{
  "hop_length": 160,
  "win_length": 400,
  "num_classes": 2,
  "hidden_act": "gelu",
  "drop_path": 0.1,
  "init": "orthogonal",
  "beta1": 0.95,
  "eps": 1e-08,
  "precondition_frequency": 16,
  "epochs": 52.1,
  "lr_schedule": "cosine",
  "warmup_steps": 530
}
Rows from block 8 of a small sound classifier, named by matrix and row number. Rows with one number belong to one channel. Each number is 500 + 40 x the weight over its row's rms, rounded and kept within 0 to 999. All counts start at 0. Numbers have three digits each.
After each channel's rows are labels from the 100 clips, of 14848, where the channel reaches its highest value: "responds to" is what is common among them. Only what is clearly more common there than usual is listed. The data: short read English sentences (LibriTTS-R). In brackets: how many of the 100, against the usual share in percent.
# convs0: first width-7 conv (model.blocks.8.convs.0.weight, 144x144x7, each kernel summed), inputs 0-143
# convs1: second width-7 conv (model.blocks.8.convs.1.weight, 144x144x7, transposed, each kernel summed), outputs 0-143

convs0.5:534525503482581478500490435487472519505432494520504495478507418518445482499565548447470433473558448521555473529497534517475447486500417514486516614485492522542422484502482506464511524383536500534537551548557478455518440549495497394485506442416546520512484603507496491552462504454490470505494541496480516566441525525451535470540477474584486532508495494505466484439457442519489453479447471506451507456481426454480504480505502491515527
convs1.5:558446527524482508483506505447517501460505540444503478473508457537496482535417452557523514518452519470471493552519484562505462434469480547508572532488484472482514500519470507461570470498523545600522554478432430563469471463532535546439460562515524510493465523454516461484558476489510547542510493464508507457454400344467514541557585490510462544481439511501486476503456536506462453560446526500445558515559499492471497496484496570496460
responds to: voice: male (99 vs 45.6)

convs0.95:538454512459506539535463489453552508524471478463565510485482512464510504559584516460464455532568505470475468496465545527475560560456437465496530480491523552449561507504552524464511508482529581482505495557472538480591488516480477514484458494511533621519651585513482460462463595566496484447475480517549530538464512518520454538502479465458510492491523462503543504505579453483555496490497482518534436453480541528515501493442467463423518
convs1.95:459488469498498561526555553489534604497531499549467539520447461455479513489610475470484480440456556440456487518562497466517532552535494527439524560529470475440525537512563470567482553486470636458463504435493533433453524563560491529494519519517531443541526512471495524474469498532510506546479515503576499474496473528579418530446537528497539493514466471474540468497491531507466545484547472498490527484532548453481552519516448462558422
responds to: voice: male (97 vs 45.6); the word "is" (25 vs 8.4)

convs0.116:479517444553504481519593484434501467522480452507494523540450485455519401577457533415528468523512547442481462523536455451470499488445534469463486459492500475497498492525532509512439467481465492501454476471441535497444515420521450487524455450406435483473535437505514504480528487485516479447444488551452594529518498491483470432482526559501458579574494493476482454456493479495533477475447513451461526537542464522442538431541395504458475
convs1.116:507524577545505521464488507505468503562543473448513446525431440496511545561504480530540488562483491547539472475473498513514511464499527501508484497478510490548438453508473571475497515593494445481577489473563445447509497529461472503488539474393401525472477541514468524509459582429486464492451551490520498489515508505450542490454473481532531469508495509455481446464455538485543409499326474493477446483481510534498467417471481468514483
responds to: voice: female (100 vs 54.4)

convs0.126:529537410503441472529502466522446535497500462524490433527484474426533543429477474487501461556485512482533457472517471513536580483455508433533562475518495490520540466498464586422439437532495528581530484526495494426461456520546447504549468556502468450506480443435509483467505437398430453489452493509512456516504456430492501457464506512448411493500528534481510452511491494474503519575492433495565461486478494529513486437450476554560470
convs1.126:504491581516506520524490559510507451462424488449520499477429458534520429492535487517510502449575469537514488474445513528526481505503514488423540505569520501544405488524528487529509512559501445536567469463507463449507532491524520525482570458448416488494483514533484508552443598413452454479469550456493518583535594500456512471494489503523517535505527475508501501508443512469479499566403523519463515512498502516535488418542424495595555
responds to: voice: female (100 vs 54.4)

convs0.61:515494530451487405483480483519482481453477496382489478496471465544459514541437497571421580471469452512516568465548461529427452493498516509543471508401459471543456477488472521538494511457469518449487490576560489513401431516508507510483499506468468446501487514533462530497446454503506557506527481422479522538498493515463519480494498472511592484436451495465461461507443525550446440443455468462466493506458492487461493431586511459555524
convs1.61:468489462508544454556642595526524488515511466474501523525431420594477495526497525544494513452536527465536502484554469484491489590573487469554432525544480496489464549478529453521466513503558564501437500418542540476482513471549486519481615572464467464445563474508537497484504552504498536516579510519496501501481515466507453494476549459531499556489461535520521487449498508508465533529476587476468524570540496447444539488501503524486497
responds to: voice: male (100 vs 45.6)

convs0.119:527467525439492433545422454510518536453569490528511422517502536581578515488546474515471528511498444481545392470513520491524502514475548460514503454559524458527500474502531500534480571464440481474519520493523465507473489470506476452443476577485433509513453499555457475502485438531422544508485515485489499495444576468488478443522450475545482429494492584500504400549431434523527567495548500519543446467441463498530487496407493506511530
convs1.119:573497534468505513543515607517490541444508517492498526511420484542522482509532442494507552485552497448521569499532453486503484454451484520443552514579468491507485519516522506547526489552538500557558497453499414488481534547542468505406572487465457504568541547463480478531462539467520578514522515536545529532549553460567491475493511478449487481489442525488524476517433523508415596485473524457487540463591460522528473489563400504483518
responds to: voice: male (95 vs 45.6)

convs0.12:519497523524493470499479500485505481483540535397463489493447441496509524496431513470483530492512469461481480534527475479438477471488540528423500488404499459521483556451518489519544578474478482485485504535517430526491463520516544509421475496504460552579432566470453472513469452440482495525519452479475541548558473574445537452554513516441545500475438455476537512409416499473461413429470524488449466509488559476445499412517478428541502
convs1.12:542486526474486418516546572474484509482594535411534523467389464540476525563499499581518463486490537433476526522523453540475523477465533481556552479503548542473497476515531497501522536504560511518498501437505452565521552534549519508432613523509521503438511500475583506447503508492506535508482518531509487529491487406505545532476524547436473546480458472480467559435486534507399525488494552537492565527535488476446501475552416527503486
responds to: voice: male (98 vs 45.6)

convs0.124:490564440571551532479478485483479516544507435503526527526419496420524552566509488434491447509473502428531542548507456498506493458467493458492505472484508521475544466480491592478501445492543557587412502484494564539469587468499432516538449434509455481550479439510471483502502507497497476440432545510522488530537525557397479542587490551516482546558474494453496474460500483513478492441492483463533535466581500483520496537568447476502459
convs1.124:488487530608504546435525488505493437605489512441587419555427527529549497520511484485573524487485523540567486513467494473470492522473537484473489525452523446507444464505432572477480504566495507571549507487558440475486486533505469480524536470429397498488449536501487570490454588447460490488464531461489498506514517477479553520498514498538479523463522498490452420502453541481507470511416472503480427450505557527508494413477468480505536
responds to: voice: female (100 vs 54.4)

convs0.17:426497507501523487462501437466505511454536474497445551487473482468546501473485502421500423415491473397523501444547466433461481472456503476493455528460496519483432457455553450504528445542517475518472504457468552466502504545529480469465461462438447492499544525484496418438486504466458476481464507442550471497423487453419494595533511498478481544512496506502499527533506456504485488504510482451400589500407579493462479498541485539416515
convs1.17:472542521526470567458530583493507478481534416468491443518423489483488474466576457466523459530470587405537546486597434496504474560511526547475454514499528493427539516503511562510473534473424479421480480465504443519483523506598471545489534503521514433509501543587523487434543468466527471489499498449500536500513441461511548526490550487542541516504486510496514445400534498523505494485544513495532539506535541503529553454517424523565465
responds to: voice: male (71 vs 45.6)

convs0.142:408461483519477524462594468483468544498428502492469530495524530509437507563460521513512494442428482515502536505533484433463497515521418487498465451499448454539501462471471503499464496525534418524406468399486531555486550454503492570520493523474445439466506530470457458472509459458425489484502451524466519469532468424490440557542533514520412532519497504513475473391461468502479493446490441523512529460470469491478469446526536478474410
convs1.142:500465432487488564430543503480497423601530491454441490572511452476454555508408519466567481522525564514562502520533530435549601539549530468500448540464479478407549518481499576513460567516413484493493550512558522527488472493454460474601473446513508477522518495509525475487521561522450480508521463472490463466496462500590491529474480488518504449473471520470495481481493488514561487390513489533508458464505531514500492465495554493555505
responds to: voice: female (92 vs 54.4)

convs0.20:552490518453472477453422467492551512421488471461468433459486489435537446536397483481446434501468494532386461448555439489438464525555474538485495470464458486533509557486484532527528517581487540512468482479446509496478414446527488477469497472494515522495502535432450465509444464457531442475490477468451526506504454481449480493417485501445514486485455518488535461548491513453553420472505494502483463468422559468421452486452480475484450
convs1.20:445500504475496518534624580496531510469547505563431480519436424535481566532493484541481508494484588463443564444524442518471466587515516506480527521506505523433493543440509537553474583494544572471486488455430552499571505519523484555438511514474492445544555524550494471469513527482500499529481489490511470493522532465486457553483484515484436557509471440519548542482485539499542501476528477556452550502551589482535501482533509534589450
responds to: voice: male (100 vs 45.6)

convs0.64:442409423491475467477466506454451485524490509477459491505508465446508457499456506513466502433508468502481514465475483497552503468543510481446467478545455500498449471407614502505458410513483455487552486505534442481543525535498508448512497511464421497528442416508473463474501515410470540525506436458505534415450499524433553470508448410479457486465514469504491495463490463463421512551458555520480523435457485419563445481502461525523521
convs1.64:474565561484509452434460513555490488508492614551504499514444486522516440476472510444558497447501575567485467495493520456429490537435448558493498462473501546524499489488432547511474523508523490553529501489538503523510473462495544496523578513517428554493492491431445498522433459458526447516445501511528508483442545565556524546453579498550459494530479498501481484492529484479468489528430489494542482558471475456381403424501480518556490
responds to: voice: female (100 vs 54.4)

convs0.139:491488453490494469515466467455542528557493512496425524466628562521535473517451530540542483529511530608451530535501534520524466570533504448516471538492477462527466537464455506590510509622455507468507484509450480464563475477545532445508554565479462575497541438462545503510487555458459515525564487484435508475507469503525534575438545526472471477484534504559555475526499562484552517511580500512474485488458519478554468556492559511515488
convs1.139:538504496508461504499592593522488483496546489495519520523341420505513522491546495506494491468501542558521509487488525507479488493453536471496485435481480532444464446518475512439476499526550472507509491438525477494519475460526547514494679459463410534462461523515494529540514532453461478467446497501495507523479495492472617494482577491509511500500496500476453474505491482504412486487435522497515514484514513492444482460537368503509514
responds to: voice: male (100 vs 45.6)

convs0.85:507434520532488491472512449471484563477464445538528526475427474525480583545489442443492509483550518439481504458495435395528476507451511519587485456550469537428494459486560529501481525563550465458556515484453503507448566520478441568459420551501446500483559501501519440480467547531500505429440495507547518480494493516458459531528520497483495522518480481425462546510549451432504527495501553442503542549575493492474492399534440466501498
convs1.85:487470545572537484430549478512518416572482464483565474556435547510464496525513486506550487492451557533548486457527463469453442463501478471455536511495540459462453502536472555456498483547561518520576499452504459447504497518524435442497484475412374520552467496524426606516501590433454466509502510441480486517539561523496497515512504512522478542485548482488514484494452509455486478544452432490498441440508542526503511474511440502508557
responds to: voice: female (100 vs 54.4)

convs0.53:454549480510461483447521445565437587481539480474430488488521514503508444559492532500505460507500465525607496547531494448498428450468515514485475525491562511497484506547430491481531467442477458530525570470426491554501507421450492545503465443469509528458525457524493473541468500483453461506509579490349584536503506518530499500523446483497464516548456538513467409465445463586528494460473472490484536526536492467445508521549519497464501
convs1.53:479442525571489526486522509438495453505554525482477489471480414521562528571510488500567555608531439558536514506474492511495521490525566540442468497477525440525489491571574538445513487547454423523527509486549487468538448495502533526522512468439463542446441498515490464519524579438505492516435491450477446500555474475428538519521422447542536474492471528443468449516459530525499469459424554489457525488565464552463469414492507491512491
responds to: voice: female (84 vs 54.4)

convs0.102:551506500516497573431486454505578542420496452499506512507463461560473427537570487440494511523575509437483499504464484505484564575496480452504559518561458496515583459513489520512458522480482525474469527494460502473530452497507460556475483495502455555509627563504476478429477475571417448420434502540476563556485563484592504530472510502516477473470479506477520451518524486508490507489501459456583466546497510518490506448476465562463469
convs1.102:503509505466479570534575499476488568465519489538442493556497456510474535518588465449461486468457554453486529494507507469469525503531555524392509560589507427405557526490535475554507577503503564395492514475476465458413544541537487562496521507513539435540523576463486533557498475492508492475481527510564524481495457500569490530507543518519580487524510489457567515503509511512442538463508452511496508492546536464538557523489422504532467
responds to: voice: male (93 vs 45.6)

convs0.107:525512398518469431496463458389513488537480516534505575489533552491533457564434455488533475523507509498538452519520480434526537503482510457527514514491527426536561481517454490495486492502478537491458519443457568532512517485539523400467562507419413484540488478437516504422517442464434492503490529465428558551545448512492460461454508500456421506486494519521488433501468563519544458480478469503527494447522450467582473443519498533480451
convs1.107:514528501444415555559448481516484478494463538471503568505479475421531468523525531457546516526501455579572462466405541508456539541472559445519452497484471469538428496492522490483501561510518417517527500546579533456489437453480554540513541459502474507467546473546424488511507571498464482434433545453485442576522531545486508565459510467518476507514484521526478510507491489535479480479397587520537486522457463540469508446516553554521492
responds to: voice: female (99 vs 54.4)

convs0.7:542518419495444504469418452439529554533475508523554497469570464469472434504477459478527461467484538514541472565510496501541500549474439425499536524464462491515532489525495535501457453506475533487480493522452541473531441458499512485553533552500405486543462416421592481453474457397442495490509524455477467556537417569530496567460460449443527515441502509479525429462508517453526459498544470498528482476484528556522533482447462488507501
convs1.7:526496503523464433536507500501482441521537530501511491511483483508519460542491521542543511572499449532523526434405533503444555475466542454540422472491545509551481480529558465476489535539490426469503422519543487530513490472586580517507568458479431499503545461491474521478423576457382518484448583447500549542507507581428511532436476492497490529478515477492463511494490507459506476474439536523464515543473434505447463416524514508547459
responds to: voice: female (100 vs 54.4)

convs0.135:418473473498464484528550510471501558495485445431467460519495464439560553419474411434484511517412461512448529507553484531460503551474458527558446482530479492539485525525470501567504516487422457488503476544510491485479521511549446534551528491532533514475477503492479556588517444446500501448466460494561415459523518469542587423444555555459491463504487505476517486491460500554421570453489514417500515534473498434520495500489467443517499
convs1.135:491474567492435543484535486442480471506551473427462471481506468565519511492530484558545501490467532546522476481484488484525456521523575507438511463492533511539461443559558495493537549582461442458565510510489470499510517531566519469510440509467416566470475475470444475561535617479537492468443544491467509512491554431474525510531475479471408486482446482483480435540376524520553522472435479480484503502518540567546512425510488530477476
responds to: voice: female (97 vs 54.4)

convs0.82:453467530507522568528522520507516506464518497479606480488479495385542520427554542471527487480484471523400556463522526555434491493482522611429449493469460479537485535530491500546485434536467500546487490461429532448488516561530492560471451514487552532522492481478464448529419545453568475474501518481502441562481537476533486538551495487506529495513474506482534505435487480439472533452528555489488505596443528498412532489487447480451484
convs1.82:523456470489525510452544586472467487583503544458540460499454444536505492451455437549506462563562473568552461461509452438567529542525567507575505441479571575453523429563576487520510508509469436474479495471474486525572542476518524469555566462475505539478462458466584483496471513505533484495433492468465520478529496481491523525500524419510501470443497461485439511456471531518516490462462545534470499460475544491551482441527433468530437
responds to: voice: female (100 vs 54.4)

convs0.14:473536524476549512537529423495500501499542471435493527494499520488497583558493503465503443556512500544554503438518482463507492520523562478523461533485508490477474535468482551567491570522490568490536461478483480522492519592510483385471531447454460458503526577494465582528535415516428467485471486518475590489475518496487537428546584551529475498527486514499468485540481528560461474439490476516548469464473477411502469454519477447453389
convs1.14:557507438520467538463526481441426448468465502449546511481517433480548550509500490443518499574566510562525457486493523465559543489468586514468445451475459436486459464512540488472499519492471489593461566545484513493548437439454517525516555470555514514485479518467497416547569482501528481503447447446421425501509490462489502465555423460510502417438541521482488494504498532551499478428471550539592505461482459499464517473520522520507479
responds to: voice: female (99 vs 54.4)

convs0.30:488456446495506521491483457495558502423487489476510529458470494513505531659458450480495513538531499474506587489469441541474495519507559579488525454518423471483510468531548462515430464495498552491432477487389541577472532450476480476514494409474474471487478473425467464513468505493521497448472439490513609479525455473510488527490478496470451498492493418460490480452465485392514519501470556489498510518504471540451490479516459511466425
convs1.30:462531529522525512442497464524456479595499495499539426552561492603544523478468524519494541439458557448480426520501478477528537492481490478510558478448508493465475511447458477515524500488504512528485464538488535479521478494460508455463420489520489537440481524503433568468508535479496516515494522504467468447449534513498435500461491516451423492506557479530444462539522505489510485535514408472468414466450476523541564528371529424399571
responds to: voice: female (82 vs 54.4)

convs0.29:419494469492470415583480558440534492505442515510472431473464495473468525489471411554489477452511459500464451530513458563500566457481455519477481456517488552462521543487528523493495459572564404448507482517496499497502486505505515519557492519555457548501492440418453476441478516437536502538499532532529535581501422470486490563495491487427611518487540528481545471490506529451526517538517468436436487483479592447509443478479476511494500
convs1.29:514501538459495537565643573446526517496551510493439507528440407504458471499476497544452493514475544451444578531518454515509489507527483493523542498567504493426527544505512522542459560491542527471458440491474482507471478499505598538537543498519499435555526456431491510433523538535466507542536474486537480468491424457511529552463496522494416539549465491474565535527533474516475519431506468549414557498493574481531476476484459528537479
responds to: voice: male (88 vs 45.6)

convs0.10:404467458475473436512489479446544545495488485489566468454478525445495563611478464511471512409464474493477502431528471548459506506496499559524479501452437510512481527516508501586480491518507594586534486491495545534461526506545505476508490513437485477497495499446450477444493555432540481494494446513518585450496446459428488488434460478445588469497469432491494518508486530452479489503465567447398472493483481479519485547454528481440515
convs1.10:478499445485490534513490438557520454592473526507571454529571499542607440467517548515519501462478551507471477513516521512505519553542532498445490541437516448458450579462482517443475632464497576544429461525511564440501526514544469485552482519487568416506512421527502461437504513518445478489525527493463475524517518502499441525498524498494497512494500509498541491521482582484536474472569499550409507504484549479542548544492511567547486
responds to: voice: male (96 vs 45.6)

convs0.23:453494522508524506399550545510496517445585453476468436483516521511597460407501559481491543508480457528466441490563504476478506492485517519462453498484530515515541480495412474537546498551533496554491522485463479465462470397513444602430432497540578533436491502537512476592473477500551517461493530475498420506464545483485427516582480497500520483498451526521491451520494453564506490453515472524470496530501481477433542533467492452491554
convs1.23:461478494568444537495521578469483446504530521505448473504503494466498588482482481466540466552448583543559541522527495524512506490508600510488483527437489460475552472540545589496509611509469424495483552475524468501490485573490499540532473473474484533486456456433477522519506550419503464540462511445499499490462501429500520510533468465513516496486435498481460431530404465568539492486495559513416461471518542523514490381470495523502459
responds to: voice: female (99 vs 54.4)

convs0.134:450537423546558498458487485478501428423542500454491520480533462449535484480472523482476432530496481573501524457461511491478483442471487521479495565478496492494570458509431461552436449479508532492467461437444544507511532497484476517493518428460418529479498462490514471455458496444443451468471493486438457504668473520580451516495505472472522536534462515492487464508463525524483439443472445523547521482492439486449558563546448474475463
convs1.134:495505589559466556448508520515468490600498571497451494602514473529577486449527493593554539507518485566522449465495513426515499533484482461518432439455532535513462445527592507499503531535466491454517497533513519456535500497450549429582516508469484574468549433473507468502521541444520500510471473495532491462491482550499507521506463502542474522460477525474454508484441490527518518467434568582529444526459497509496479426526559441522446
responds to: voice: female (100 vs 54.4)

convs0.69:594533540537547452451516490437421464435523493524502518489477424532489487439457471628510561514538519436587464492482482484492521456466476502469503447532515506464554431501444508483525542481487451435478528448578436503438461415469479545486446547511511389487437535500501554543500444483522552527504478520507496501507489493496436434513504554494465514503477543526426494499515448483495458492478481479459500498513439497495514494471581526514551
convs1.69:573526549464519461504507518526509537456481586493518475514474519531545493552443537601460557467487543448505576526524491453527574516511456486541515451518486420524579507463495515556549460493545505541520469505490488527503500480514614548506525559480544465554486429408493487529502515511542535480585484529454463483409510456515438506495541534429386519535487530486496541542538525481472490557524489477407497525496458520507515509457485512468469
responds to: voice: male (98 vs 45.6)

convs0.98:509496539513602497450548489453477496462534488495541524474480502522572520483547465509458494461502431506462617489507539498480465526454507517498442548494486560502562431491576533550448516461519479497554452511532536528482486560468474639496440487486505480490438477509516476528471557485532518480495495502470405536482502507538558463536460471574561557431459468472448485450483441436523471465470526486505557529491457465492528454554438486555543
convs1.98:439455443517478623481508506555514474604457518498541449550537478518526516503497532560540446486519512520547512521555502476564489492504471531500454498475470442461558462492428538570536513509430513517476524556513511490395427554450500520540490509500506487545547522480507499568516517478457502462456487542598462430495442493450538550541510477535500540442491507493527421451507493468560524450486499498397478536525501481458526478421512502539478
responds to: voice: female (93 vs 54.4)

convs0.71:518475522457507462473514552472470471457499474511468481505538539545461565508486495464507492526520468478550439459563484535497428487485464392489559490515503533487489442502436506507527497604534477511501539507490528499543415440523475549416512553527442520527523555497456509477459456510442490533476519478496546520458500383476426541569523439503520479470458490550508445519489448526513471447491410495388472521465513481537497572463521416502543
convs1.71:489508517553383518469515471429505473510532505559451534490556438512503531561541430483559549537433546466554473511523510489516500472523529489468461515461543466482505431494527551458544570488495476498580530512412507482532519519568507536530505489556474559472539447459441462530565534445541469491479505446452410473485524378465517541533495473492470469507462496467452461503492498516536459463479522506467472460478530508483531384500479574510531
responds to: voice: female (98 vs 54.4)

convs0.55:603534502454518466473472457450531485462468513493504545479498473458509391524524482508473499467513520480534487534520483541483474507543451503483569590413499525522423518474520498513481565528516492477461526543540514453456382443537499473475508546453493514554421561460555538480464479476535505493502513529491496549481440568451495476522480516529577528432488511445501507499527457456505401476450398491436514470481503535404474482524485451530513
convs1.55:467523569509452460494499590493477549483561552496517455524492497563526576512408555618497559451455534420509518536522495570537562478487481483521505478463475513481526502474451547506547495481562510550508476530451522554497489528576529458418499574504510543506457459386481497517492467490459561481520482555463507469425490450473488525467513506527410533501510525492467458563478556512480478483515446470489516475477437480528476495462550516428516
responds to: voice: male (99 vs 45.6)

convs0.22:565479522531542461558497525431563533506478462467472485555508520474469452432503433537527528516544533486512547518508509473477615459486452498529504510489434494478604494490521510512511581528532475433460473453479464462527537462461445420520474539531483525513533588459514580517459487570529502450453505534535556481524457505560484508517414469460414488464473518490508463549566489449507486491522477472467459438416498465501484519449482485473420
convs1.22:473516503477547595500558490493579573513546593450395511514518423554490521554508554575446509490472539469499599485528439470545523561513477486410548486537537445471574474486490496533483557490509505499501498505422498473452518476484575559498477519466473458509549541432506525494518526482438541446495521511535480499455534463548468556457479520456463503521509495499535559523499524481471503494506459558393540475530513467496491536477465506563526
responds to: voice: male (96 vs 45.6)

convs0.73:459473526467433503524444481452447423465473440482532454484480468560394478536462479540450521455431454501513555455476486536455462491476539510502453486496477395532447444492455483506495494482429604578455488475498522519434471548529453585465472494448496457474462492555483503563476466532487482490490423430477465488498582488515539482504470467546475430460479430488494465514469497531472489459493485488505489498405427497503480516479484451495540
convs1.73:493494478547524504535581546550517505551469537512515499511514474539514475488448498517520558499471498497543461439489469471520531580563529575485431588525533481499479561580593460547525549515569636548417463495502582473510507490539521498499510504456465455516574446521554469462486483530525552469545536507457502545571531531510407521466504497482530527479452533514528532521478554509484531464529597457481501534507544470501482532509480529462466
responds to: voice: male (100 vs 45.6)

convs0.19:419512438556515542509518464476539512384501496507511556463482491516481519524524493439505495466547470508489476487505499513528546524511426544487417550491453550531507404482511431526460432474550532506417411441476482554536485518540468448556475449529529522490466494507486461474496561477505508475454493507542584450498492459474523540429487499496487546517495473468537510465539484513518466473457478505553558462505415441490476510584434480462384
convs1.19:478521502510503565480556512533547504596515506480514431559526445492532463490559506469492494477439546496501505545564502429519537527495462433402502603465486440432517543562491510540528544495512587440494530477452491475420457524561489539551493488523492446555521582426461527516528500451488482488450489535542488523537451455519490521477486506528504531475460500464519442564461460472537480459527447531415516471459552501497479555426498478516552
responds to: voice: female (94 vs 54.4)

convs0.131:404503579439463475570472491477443471533444482485575493568458444523549494480527558479451464442460414486535440533417528570472556494455446519497425577467545463483491519499504490457535535418496512477509476495606465553491443580461501565512484524450496468523497548543488524515528519487543533499489483487546509504508510558484497466546469513538510510559544506473463510455480483533488460536480476464474467454476480410421477466496485493521538
convs1.131:517429490519495432518563508435493539424549544467536472470548496492485497582463476502486494533503457460464519543502494529546505409477483538475553468513490512488523523509508533458536442451548510600503502495469463548537513498548516513450469563520550489548429465445585400449512476544590544531518499462473489483468504333449501465544477492504457525481441496505515502515500551480439498481507556523439550504527481515528490486539465548503497
responds to: voice: male (99 vs 45.6)

convs0.80:524509500572517497540519502438478455455534465513517525488392487490517531551468401426503511533556465406507601512524409503507475487469539482433512498553509556513531446547475477503513570481515537478498450450446539485419555501503459475472431464506490438491455554462505444500533482544464506453426493521508530510461411488469482475540492510435533516512511493440439504511523467474440520491454522453508549540542463506486530450537441489510576
convs1.80:470499523551514488457521476484484507582504532463561424543436519493516533572479497529573484524483529537538503470504487487482503451457533506512547505436505505475518463464478558428508504632539493485513482444501470445525504474497503509521464453377423530487491531532527550514491595418524480492495535468471457520507512447498537484486521481493539487461540491500487487519422497486506461527337460505482451459508497468505486419450409515506491
responds to: voice: female (100 vs 54.4)

convs0.25:402480412534490521427529505511512499571448509470451516492477498444440496503488478466528420420417465439439491525536448523509514466576469506514498481519470432521513574493523442452522443536513424515469472552453466523535515563562544490520523543498530495507552496466471397446517567440522476483507502477529533538486517452443520536500492495520575491480490514493544542450479472445531513505493525480417504531493538509515528442469491516404566
convs1.25:466498465487504553483580489551517515553545518519459451510439448482512562515476526492510475506495631440536578547530505511506582569554565469419477536466470435375514499473486519522483560472446501441429528461538533486476462530507502560525509505494563436480518531471487502516493497553451447495487472497529544463504473470544455536473489493567506556516436501494522498507540476499545477435514487546499492498475569452448515492516489523571413
responds to: voice: male (90 vs 45.6)

convs0.129:475474507495533498481448536501610476498507443523586603461563493559461509521531484444497496457522496460497501536498532504443531541429450482422496464460540476512511499514520538506499465485570557510462501542410530494542412549480456484418540429592485546560511568455530464485440549497464540466455479498569540552446486545502490530472541495496491560476503511529514502513549513433519429488504494484465517471434532502548540550530491456484488
convs1.129:478502458527466548460602508480489577506485490492511428517517439502478489565557463467493459483514555469456569491524482496487490478494505534436517551536456430428565548479514485564510511456425643441470528500441463496427481542523477520491495489507459439539501581450512536491454554468502443500470499516554498491493459445612529555483541545456526510503486509480535536540485476498496485429519475518476526512556563474517533543486502464562472
responds to: voice: male (94 vs 45.6)

convs0.122:472487466476480462576431465503430499595461495472520485509475470431561508511496489517467446463477475478490470517500440512441564482490523566480461443463467483454565485435557519477450459432442487505571531547544520474478486545465513411516500532509427415548486458502509521426500505494485446481476412537534506493489526519464528376491478577510504486503520526495454501464532539492469495512498514528568508497498488417524438457454471527494591
convs1.122:542459471429485447541502455493504501480488568487597531407554468488497475492423569531482512539554467527472461530457509456487533482493525579510495480471494484527504514472468413510511498457506428577469516534439525478493463455456587466487501512522499483490435491451550394543558487546490539478482544484440533532428568505501510535492482473510442479480481482465566540487504534524501512536524544565453545488541471455434540499512486563574578
responds to: voice: female (95 vs 54.4)